Weights of a small image classifier.
Model: 48-pixel images, arch inception, activation relu, depths [4, 4, 4], widths [160, 320, 640].
Data: trained on photos of arthropod specimens (BIOSCAN-5M), 27.0 epochs.
Rows from block 7 of a small image classifier, named by matrix and row number. Each number is 128 + 32 x the weight over its row's rms, rounded and kept within 0 to 255. All counts start at 0. Numbers have three digits each.
Before each channel's rows are labels from the 100 images, of 14848, where the channel reaches its highest value: "top examples" is what is common among them; "colour at peak" is the nearest of a few named colours to the mean colour under the peak. Only what is clearly more common there than usual is listed. The data: photos of arthropod specimens (BIOSCAN-5M). In brackets: how many of the 100.
# r30: branch 2 reduce pointwise conv (model.blocks.7.r3.0.weight, 80x320x1x1), inputs 214-319

top examples: order Diptera (73)
colour at peak: grey (49); brown (44)
r30.48:131084102138127148087149091096166132124087091167128082120085094153101114143078120098154137110149170073086167128124169087108103138108183080117071132162127107167135079098113136074092103079183091126097067151140116121080139149074131142074129084119110111133107108151097132121142121080114189075090147108143111142102105122093

top examples: order Diptera (71); family Drosophilidae (33)
colour at peak: grey (63); brown (27)
r30.20:172142118127173096159101148120145123215157144134137105179163090129133121107141169140095091166123197185115086140142119157135089128128151043099177122125137166134160160114111139187147126060139130090138139175155081111170140132131139187100119125134165122126135110082106158074150081152134151161132104141169134156083127081147

top examples: order Coleoptera (55)
colour at peak: brown (81)
r30.47:137112136114171146131173127158128092155154162135122119135136150136146089176147144080113162136128113122144113164086130113121180099136188144210108189117145101102141102140121197090118091121164124188180088106100073110127098151113136156137136091149162206121120177163113137086125171080078112158123110155057132100125099112137

top examples: order Diptera (91); family Muscidae (29)
colour at peak: grey (46); brown (41)
r30.42:147108157134139085204095084113123155143144119126075096144138137078116092177114109163136119089154182134141133033143109109146117197150054109073129076094133147097127110154149142163115156051102116112088115188149122138132129114116137122068087134133138083150122100123091104173111137154145115151137137072163139081160137169176

top examples: order Diptera (89); family Muscidae (26)
colour at peak: brown (69); grey (30)
r30.60:120121145100118170113090109130084134141123138106108071154180171117074118130126071132128134153147142165121129043101126155132168131180077104104114121123108112168110144167138178156031127035122192108084140136131094075120139145105178113123142118105121146118137125165156131127123122086113129120138119138065100138136090141101

top examples: order Hymenoptera (75)
colour at peak: brown (52); grey (44)
r30.11:139079147100163143104132126121140052095106137081124130147150127098155145068139123096097140127183087134146153128096193136073150078106161156116165167211164094079103122096102102072149087101055119137154179137161123130133198177140151130180127145151121182108133164111105140126165181156103139150116108142178115162113082149124

top examples: order Coleoptera (53); family Coccinellidae (37)
colour at peak: black (63); brown (34)
r30.56:072121161096145130093187149096106080122064167121117195115165192135145139059115167060109159129088063134096141099108105128083108087092154144179075193138148091035164151092095149130127119170149137218160116138111140096138106148136129127186122101190159139096151155086147177122135130099126118155131191141157122090136125122179

top examples: order Coleoptera (36)
colour at peak: grey (61)
r30.28:096158129126106119126115120185168146131145229146080118104115109074149107134071085176056160136205142162114136101207147064107119125143063122077155105157152124098110153148124136131130154092078176113109108108121183094100124143117134088114125137108083167072103098194160118162132138124125132136147102100119105105136128142140

top examples: order Diptera (67)
colour at peak: grey (50)
r30.43:084166144144117116147117125125103164118132143076102122156140130102153131118077170102114198147139100106097110076147106094110131110178107194111150117115136132148102179175126136138094129139066098107091120086061084145217124131161102083111105117134104139170080101128068179112079110146121092133251085140066191127113132156136

top examples: order Hymenoptera (48)
colour at peak: brown (62); grey (33)
r30.76:164122138129158085101147097116086080163091153141135133203147112174129155093135192101127160154077103140177117203111129132141188102168171110148166145059210195082154136129131139158144093126119123164175181135134122158134194218117166114187119098172144144141114141078132146173158145183150093143158129122081178178110142103112

top examples: order Diptera (70)
colour at peak: grey (51); brown (33)
r30.32:118138124135095133090067109126166192123131131078142103093119078099115096164120098197146168143126198100134195075138186122129155167120023136090087072207110127172067091175134159138082190117152126080092193142169125089155165093159092116089135107151120129112162103163103132110117146153113121141129050120080125132027116159082

top examples: order Hymenoptera (47)
colour at peak: grey (46)
r30.26:146091185120183198088106139139187047109085161141124094132104128132141166121124131086135149146130128143116174116143203161086154137088160187145143136174149147109149135126095159083124122132152159076097131141187108079125129105131154113078106134132115132105191147126129157050138141153086136162097113108077143129119141131105

top examples: family Drosophilidae (32)
colour at peak: grey (51); brown (46)
r30.71:127144159152130121116116088119140107110165119115090077139100122100132143124112102137090092168113129142094149131102131176145136131133125100153170151113126130146150128118122118206171160120161118139175079117091198156124104134140114098109138104083127127144116146196121137113115133105157140135143147127117114111145128101117

top examples: order Diptera (72)
colour at peak: brown (57); grey (36)
r30.10:123120124114091129151111092152125197157125102135159134128113119102108094134133122155123136118127159118127127142163114169173130179104116096136073154131152076152084117149166111105078166060139116121091230146185152179134181149129129180186151140172184159133119182098115117108139169199152108170113130183159078168159162096079

top examples: order Diptera (73)
colour at peak: grey (58)
r30.66:120066052135164113103089090116144113133114127127141092136169124162053092155129133132101173081133139055139124118072109081116147171059097101118176130111133136145132073150090099125091103130141074103113129084127168094134121109110172114147142104159130169100124106186102107102153121063109140108114085113152121139051078078090

top examples: order Diptera (77)
colour at peak: grey (64)
r30.25:117133141136163134147114157153175158200160221122084116121133130106155146169129153143154126123139181163093125074149183114127125166123107137098129122141142138154084147140095172133126134137106158093064143118166117089083103065061148108102146114112079143130157101142114141087118162129114124102128151127101175101140125097108

top examples: order Coleoptera (62)
colour at peak: brown (55); black (41)
r30.57:170105099100115115125168146087095064148116144136139160099086138171158146120158150063111187101090113157171141160079170183091140129135160135127106131119152123071116168104081161110187052176159153157151104166125161069178120150108155130174076136133145143096112169153154112082139082143111100180110137095114121121133134082130

top examples: order Coleoptera (36)
colour at peak: grey (28)
r30.78:131130132146144066115109171120094132172136112143149137150150108175190165142110156119139128175112111173121100149160112182144101127207157097126151127091152208120225173161137170159111145081161101128166084139116141122167105120173129131122123086112103162104139106128108139090159105147145101164124148123106126092183140138184