A small image classifier, trained from scratch: held-out accuracy 82%.
Rows from block 2 of a small image classifier, named by matrix and row number. Rows with one number belong to one channel. Each number is 500 + 50 x the weight over its row's rms, rounded and kept within 0 to 999. All counts start at 0. Numbers have three digits each.
After each channel's rows are labels from the 100 images, of 14848, where the channel reaches its highest value: "strongest on" is what is common among them; "peak at" is the part of the image that holds the peak. Only what is clearly more common there than usual is listed. The data: photos of arthropod specimens (BIOSCAN-5M). In brackets: how many of the 100, against the usual share in percent.
# r30: branch 2 reduce pointwise conv (model.blocks.2.r3.0.weight, 40x160x1x1), inputs 0-79
# b30: branch 2 3x3 conv (model.blocks.2.b3.0.weight, 60x40x3x3, transposed, each kernel summed), outputs 0-59

r30.30:571478474459496461515467519591541594528558530574598514544536585501480486483432573463508566556444461432513479404550508547465486517534481459602533528513486464511532484574458466450553530512480542453615473405520493469557548553653529454407445441
b30.30:465518449582399481435376491450432462472506506488488492475586457523513408414472527470453497493475444494461491513448579415435539561494521496448458554490487491514478468502389484481381
strongest on: order Coleoptera (39 vs 16.8)
peak at: centre (53 vs 11.1)

r30.31:550489589559485459510595489481508502511488476552478542460483511472516544628554553570577502446554490372524518480578516478498470498424434451447583483491471504490448612470484464496471409500539556463430492546546424484548581561516538532475480508
b30.31:526410538469539530465554575557449486525489477468427457550522477477489612490527526464504445482529495446457457459398583516619443494501592473530428488584530472471579504495413432476511
strongest on: order Hymenoptera (44 vs 20.4)
peak at: centre (63 vs 11.1)

r30.21:529477465437519464505516498443537458482487515456479462442564508476434536499385500515518439506483609548505504693488503473509585501484500638548579461504521498544508596497498383552593415504533485421609490521478561453539467462596416529484488539
b30.21:488570428588519511462437474394490488513443538525531451428468497548510419462404476578536432493475506550488454616511456401485589517563474535440522490440453504480486503461426547463524
strongest on: order Coleoptera (51 vs 16.8); order Hemiptera (30 vs 11.3)
peak at: centre (59 vs 11.1)

r30.29:527471458496504525551498559446492472510512509538450508556459489549481496515533527462535500471523428521523561463413456537567418558559547534386397420463505448491553462535476472451430576461363439550446505565377561465455426404509463477513465463
b30.29:420470428596543472539589468416548449509465559534500517501568457461523456440520466548475489547441409445590427564557442480456530500491522384522470487487482462459423525444478549529537
strongest on: order Coleoptera (55 vs 16.8)
peak at: centre (29 vs 11.1)

r30.15:455512454448458520461469478464458495466523505555452433448554470453560425556506544427501481471491532484473500532526457512454578491469543446539485517537502439444488451613451436408602447437501550404534529454433605421542488379409512445484493466
b30.15:517510505438548502495483498475422485440575519436450498508611489480463504423496593447573485544470454475546464515494406445441508527441469361525504537539464428491482489468459564417403
strongest on: order Coleoptera (37 vs 16.8)
peak at: centre (42 vs 11.1)

r30.2:472500526444550520580431521559496628515615536579490516491495505494465483419427472502462537685435456575493448488557503580454478459495536545586487514481457461509473454545513478455533456469411507400517509444501548442502388534472437437527465455
b30.2:541439489509494597501517566499490364469490472482417505459431504535467539539552406461403395448525522425457532490445512553511472484500548463571533585579512540574546514469455518461492
strongest on: order Coleoptera (41 vs 16.8)
peak at: centre (60 vs 11.1)

r30.34:540538548570515500508538482415538461553538527480496529510532474443487532558515414626508511438602552504520550550512565455451453590460413443459447477513605675477500565501510439510457408538510453412528490507458524542526455488486444373456613470
b30.34:477534436608562432517436573491477484493509526485502450478598507499457528473572366460479499466554556453407555477482411543508511453539427547532466471504519420490451552600475494481453
strongest on: order Coleoptera (52 vs 16.8)
peak at: centre (72 vs 11.1)

r30.16:471531478557542449481423555535554447526435526545584532499456527484553471456440635488450494567473586496572461552523470604584493482516436444558526480561584544429516508436598518532454425463451575452559524564552524587468517490444545418543546527
b30.16:537499506453527488449554496485580587407551564477487434493512527498497467557545534477476461588455412455579513439436551523522469401471514544504514565505430391452512380497501551537539
strongest on: order Hymenoptera (53 vs 20.4)
peak at: centre (66 vs 11.1)

r30.24:475459484450465460547574441562499423471441622509570470542525612420457494516546480458567468481483588444590478527468445502476507496535490491499484496530578502415547468520503443405456466447433462453651579494602608393504381597473485469526488424
b30.24:506484486464557452484492551471547478512515581528546445558456472432529431582535440536560503455477421526500442502488413527520484544537465387560529458519485440470428548492506597455356
strongest on: order Coleoptera (48 vs 16.8)
peak at: centre (44 vs 11.1); bottom centre (28 vs 11.1)

r30.12:471468491478547478441618546536448397497488478441522456512535555576526523508539467456465464421495482505510617416397526519467415455475419512402491631526513411518453454506458458508374454527529548523487469514508439552504497417490478535485434373
b30.12:463497440396545422523476493463505478514590491483477477580495526447617480461450508517516533511360373508451566507471468452535517552518554516517449532478507494540429544479454571530413
strongest on: order Coleoptera (52 vs 16.8)
peak at: centre (30 vs 11.1)