config = dict(
    kernel_size=3,
    loss='cross_entropy',
    beta1=0.9,
    batch_size=512,
    epochs=27.0,
)
Rows from block 6, named by matrix and row number. Each number is 128 + 24 x the weight over its row's rms, rounded and kept within 0 to 255. All counts start at 0. Numbers have three digits each. After the name is the row's rms in percent of the matrix's.
# bp10: pool branch pointwise conv (model.blocks.6.bp.1.0.weight, 40x320x1x1), inputs 160-199
bp10.0 087:109138121128134140208116148132142122146163111159103143160111118122112097108119117135114136130170107147086150127154192124
bp10.1 103:130084168129163090108163091130092124085106111150193108130112081142113082139158166137185108153088130112135108119080118110
bp10.2 092:146090126130078123125139126150108116135108106127123095111127075123108128117090135128138079129074112122160086079107108108
bp10.3 112:130169144142159139126153079141098124102176132193133134092152142143141125109157133188132103082131108120175121114184117162
bp10.4 101:138136073095137128146105112135119134145145109118151130150097109098118054154160166137130127137131113136090133083172145124
bp10.5 098:125075154123072083137150111130129132084123135106093170125139094136122139105134150129145114165113160125061147164099129121
bp10.6 084:153176088131142108096130142102101126119159134147164123130120080090114148120148185139101135138133115135129117120136109130
bp10.7 099:146114077147152152122131114152141128113108115112156121065118156093101128117171086113099122114100127107116128130154132149
bp10.8 105:083138119159153125102096129144126112098109124166107148140092096167161134115118158111137131126111136079124119080117123109
bp10.9 096:148105182143078123145156146137142142132110097178095129102155132167111104136147093145107093141182106098140112136176113115
bp10.10 103:138143156165091155168147139141106093128144144138113139140136140094156157130081135132189084133131151132115137141129134115
bp10.11 107:142105118111125130122105103127118131122103118107137104099112100135114089130119109145134123103144095099114120144130140129
bp10.12 099:128133147156120148123161155140132143145141086152151159132150087138184080174188137140132151126135109161144128113131075152
bp10.13 107:083180139110193148146106142144128156153143118133110147148107122098146121160080130166122198141172116154133103160152163114
bp10.14 090:093101155118106136117084114103127117134121105115138154185086119088096131109087145136136119127104113108143136125111153145
bp10.15 093:118139106168139149136159131141106108130098122136119162125104163072121140109099161136158134129125184142093173128095179123
bp10.16 101:088130122116149135113101126109166131174130117103097122144144138134110116126131111101070126120135143129129139115169139147
bp10.17 102:120106144148077099129139133174124158136136172127133115091139123126132146147110124137140096082135116137139126115148132138
bp10.18 099:160085182165103110103082123168075163132097138152110132092116084122155099114134132126099131183126089099153107116051125130
bp10.19 101:127179151106160131192128145156181137128148108130101122122143148141144101141097102122123118095140130157113133123157142164
bp10.20 102:132138098104139110089126114103116112111172111183112119132152126172179148102138168173143128115165131116158142094175117132
bp10.21 103:082129159111167121129124122150140176107118120116138149165123113106133124150095112134102166135098116111117118163104125140
bp10.22 107:165130205094129144145097135130110103119081146126141136153126114116146152099119132157109154130175127114125114178110127132
bp10.23 100:104137130110115106148127142130118156115138135128076165164129098136164074137126157194127175130123115138139102165176185120
bp10.24 100:134125113127095146127104127120114109082122104132151149106114108123127113113123151133153075102142110092088130113112099141
bp10.25 099:164089134086124172175095157117124110082145147120136132142148106122130140087057148102107099098112153114082140132162159169
bp10.26 094:162109147120147043120159111139110151105109190112134131136165164140106156114195147113114105137141173099107154144141102140
bp10.27 101:104065140149106105164169138149128135125139147114111172085155129128133132119187173130159102128125144130140157148145113127
bp10.28 100:103137072121155104094156140159129152156143181179142135150087157139199162118155168175142175122177142143150121142120141130
bp10.29 111:096187123048149149158092127117132136098131119127120128141103082157120102153094094149109159145132136152114162118122160126
bp10.30 118:128100075107141117117135131163135187121085151127146142149101118086121128131105136141152150096137119091142135197101142104
bp10.31 094:127146141158115114091135122129132134118115121168161154111088153161116147145147078165122115157134118120150130172137113155
bp10.32 100:105114150149087154148176133106126098136178165140150160110145148108148155106171098101128106139178097151150142109138120114
bp10.33 093:110148092181154140080113126119111109133103173119106164103108164108109171118110104160166170140130146121120117173112143117
bp10.34 113:106102093151114101116152159166141155115116165155147130180120187147106130113113093133154111105123144102151086175120079055
bp10.35 079:157086085100119088128136135130109133151149119150135131087154060114130092131144102109103113144127142111155080148130115120
bp10.36 089:152106149108129166172114136114119125110094102122163153148154169127106159130130143162147153115133136108128140180202151176
bp10.37 092:098137091106157080151125138120147128106125172137139140088101117130092124132128125147071140120112103123091093099128184155
bp10.38 111:113165135163160122109137132146119103135138122176133143133095158129134152109162164147128141128157133118154166113119129137
bp10.39 105:169149124114163133127114092117141109120142122122152118087132161114138146104131134128127138121147133108117172101113120151