config = dict(
    train_examples=195000,
    crop_scale_min=0.7,
    num_classes=218,
    norm='batchnorm',
    kernel_size=3,
    widths=[160, 320, 640],
    loss='cross_entropy',
    beta2=0.95,
    max_precond_dim=1536,
    adamw_lr_other_params=0.0021,
    batch_size=512,
)
Rows from block 2 of a small image classifier, named by matrix and row number. Each number is 500 + 25 x the weight over its row's rms, rounded and kept within 0 to 999. All counts start at 0. Numbers have three digits each.
After each channel's rows are labels from the 100 images, of 14848, where the channel reaches its highest value: "top examples" is what is common among them. Only what is clearly more common there than usual is listed. The data: photos of arthropod specimens (BIOSCAN-5M).
# r30: branch 2 reduce pointwise conv (model.blocks.2.r3.0.weight, 40x160x1x1), inputs 80-159

r30.7:516518507477493474493468509539471501512550508481544498497499433521527460509512478533499519508503522494506563497474494535513489515570486510507497504507493494494555471518492494510445471487483465506488478460528519500456483491486529511510486491
top examples: family Drosophilidae

r30.13:521536441442511514484529489470493486504514445525496496497488479500494495520508488474493474486491530566479482491488494471497524521560491496496475519524527507482540536509514494551480491522510475555520518541528494541454515511545505518515554519
top examples: order Coleoptera

r30.1:525521498485483544540480529535491467494490508511522513509469492535498504503508472469501545500528524498481505535487523483524487502481504524491480479502473546566508480505508502515561498501499505497493485520521483508486500515512505497531523565
top examples: order Hemiptera

r30.24:469502482513458505475531472465521459487458522468503486503483509493488491495524476496499458526483499525479469495491500479489518472507477512438482489478511529496481513454505476531508486465490462511501515492515497511497481492514512498508502480
top examples: order Coleoptera

r30.34:460449485462478464529508493469504514479521470489494476457473432479487487517476528500457501519509462485466511521522475472474516475502460470523510514482495462508512484492496508479498502515483508483506506512516517482476489502505473512496497513
top examples: order Coleoptera

r30.21:470459463454509494549454498551461543499479474501494481517461499536484467504515493486485517482487507493464492509495471505489529492499481508516541466497500477543470501487497498491513499529486537527488499500501520503486487509493524509499460520
top examples: order Coleoptera; order Hemiptera

r30.29:477472497471483481499526443501518482527494459494485477535482508516504466500506488482473482508491481495475490464489448450485469458499469501533528496537447464529469507508499446492500519499483508471499481469529525499507483512479499528520467456
top examples: order Coleoptera

r30.14:471519492525524470462502508549464491472454490527522476489481518482505510528512468501520467502500485510503537510474503525505488509482510498499494500490509520496480513539486481532516517470465526454518535502470508473502478491496454467481506526
top examples: order Hemiptera

r30.2:478465497532545466523476531490491463485460530484482544525526515528486526477467461501499509491480484486502513514461492467528469508497475475519504446503525506473496509492520486504525524482495463524492486498479472509505500469452550505496500514
top examples: order Coleoptera

r30.22:483512486560462459455529475495505496521484477516488480468520498505509492481492494498496525477498541524498491483473500515491472469491471490495497501471502505448500494478467463500502526528516466481508564459452513521526503508510508501502530488
top examples: order Coleoptera

r30.23:508509474497523480471456488463502493508491510503488459472522512518488496496492495496534499529485481556494483489493483505463498498517475511488499489504500509513488464501487517512521518486506518483467476469500503492522508483478517497500478469
top examples: order Hemiptera

r30.33:525519530499517521513505495478515495535548548502522504496499511552467529540539497479501509511477518446511565501509512464484490494486493495509468528525494540492507499523549475544514477481507499510552501555516527527466499520526437481516504539
top examples: order Coleoptera

r30.25:525499499502520484484509523533495508497535500514493503495451468460450513510545502471463476522436548480523499512441504508479479521492510477473452530499525527499501533470541486525478490503459511512517499491468457522483522465494504533482512531
top examples: order Hymenoptera

r30.0:477500474521499457500492505504459570548504517505501491489507495467526523455510484490511540490516499488522535479494477497518540528501469475522527518488502496486507475489482493482518482517478521525491508477459505499495508460462515500474488502
top examples: order Hymenoptera

r30.27:494524501526466481532515495473499577515496520497523494477500523504497449466476510579506471526479543504509473513558553468533452495523521484487517492481475517512561510464446498501484525513524537455460464455487505491530487525477476480491490490
top examples: order Diptera; family Drosophilidae

r30.12:495479496473534506474506436546502481489476464514462485482487480500509495549527508487471464490465519503480491505471477525541496465493506463493493497527463489482516475492502448520512486481474498478479513462491490510482473487483484493490545495
top examples: order Coleoptera

r30.26:491547503478483516503497550490511501488486483500487510453532511450520489489493467486541545489497510468465475487473507518460529539490466516518519497481541515531477505510487484458474493489507476480465473467519511488517463502480504474513503470
top examples: order Hymenoptera

r30.36:536524529567457498490519503496531507502500534476531493466508470524520471509475499542500513488544537497533466470502492478523509492547494496520517477494495492498540500471457501546458483471533492472506478500486470492523495507554462482519487456
top examples: family Drosophilidae; order Hemiptera

r30.30:475500502527553520497474514491489473557457541489488493537524465532495536492506511495538465490498529513458469461482495476514495507486492522482487482500534521514507559498533548540524519473521515497523510480475496509495510479486498479503498496
top examples: order Coleoptera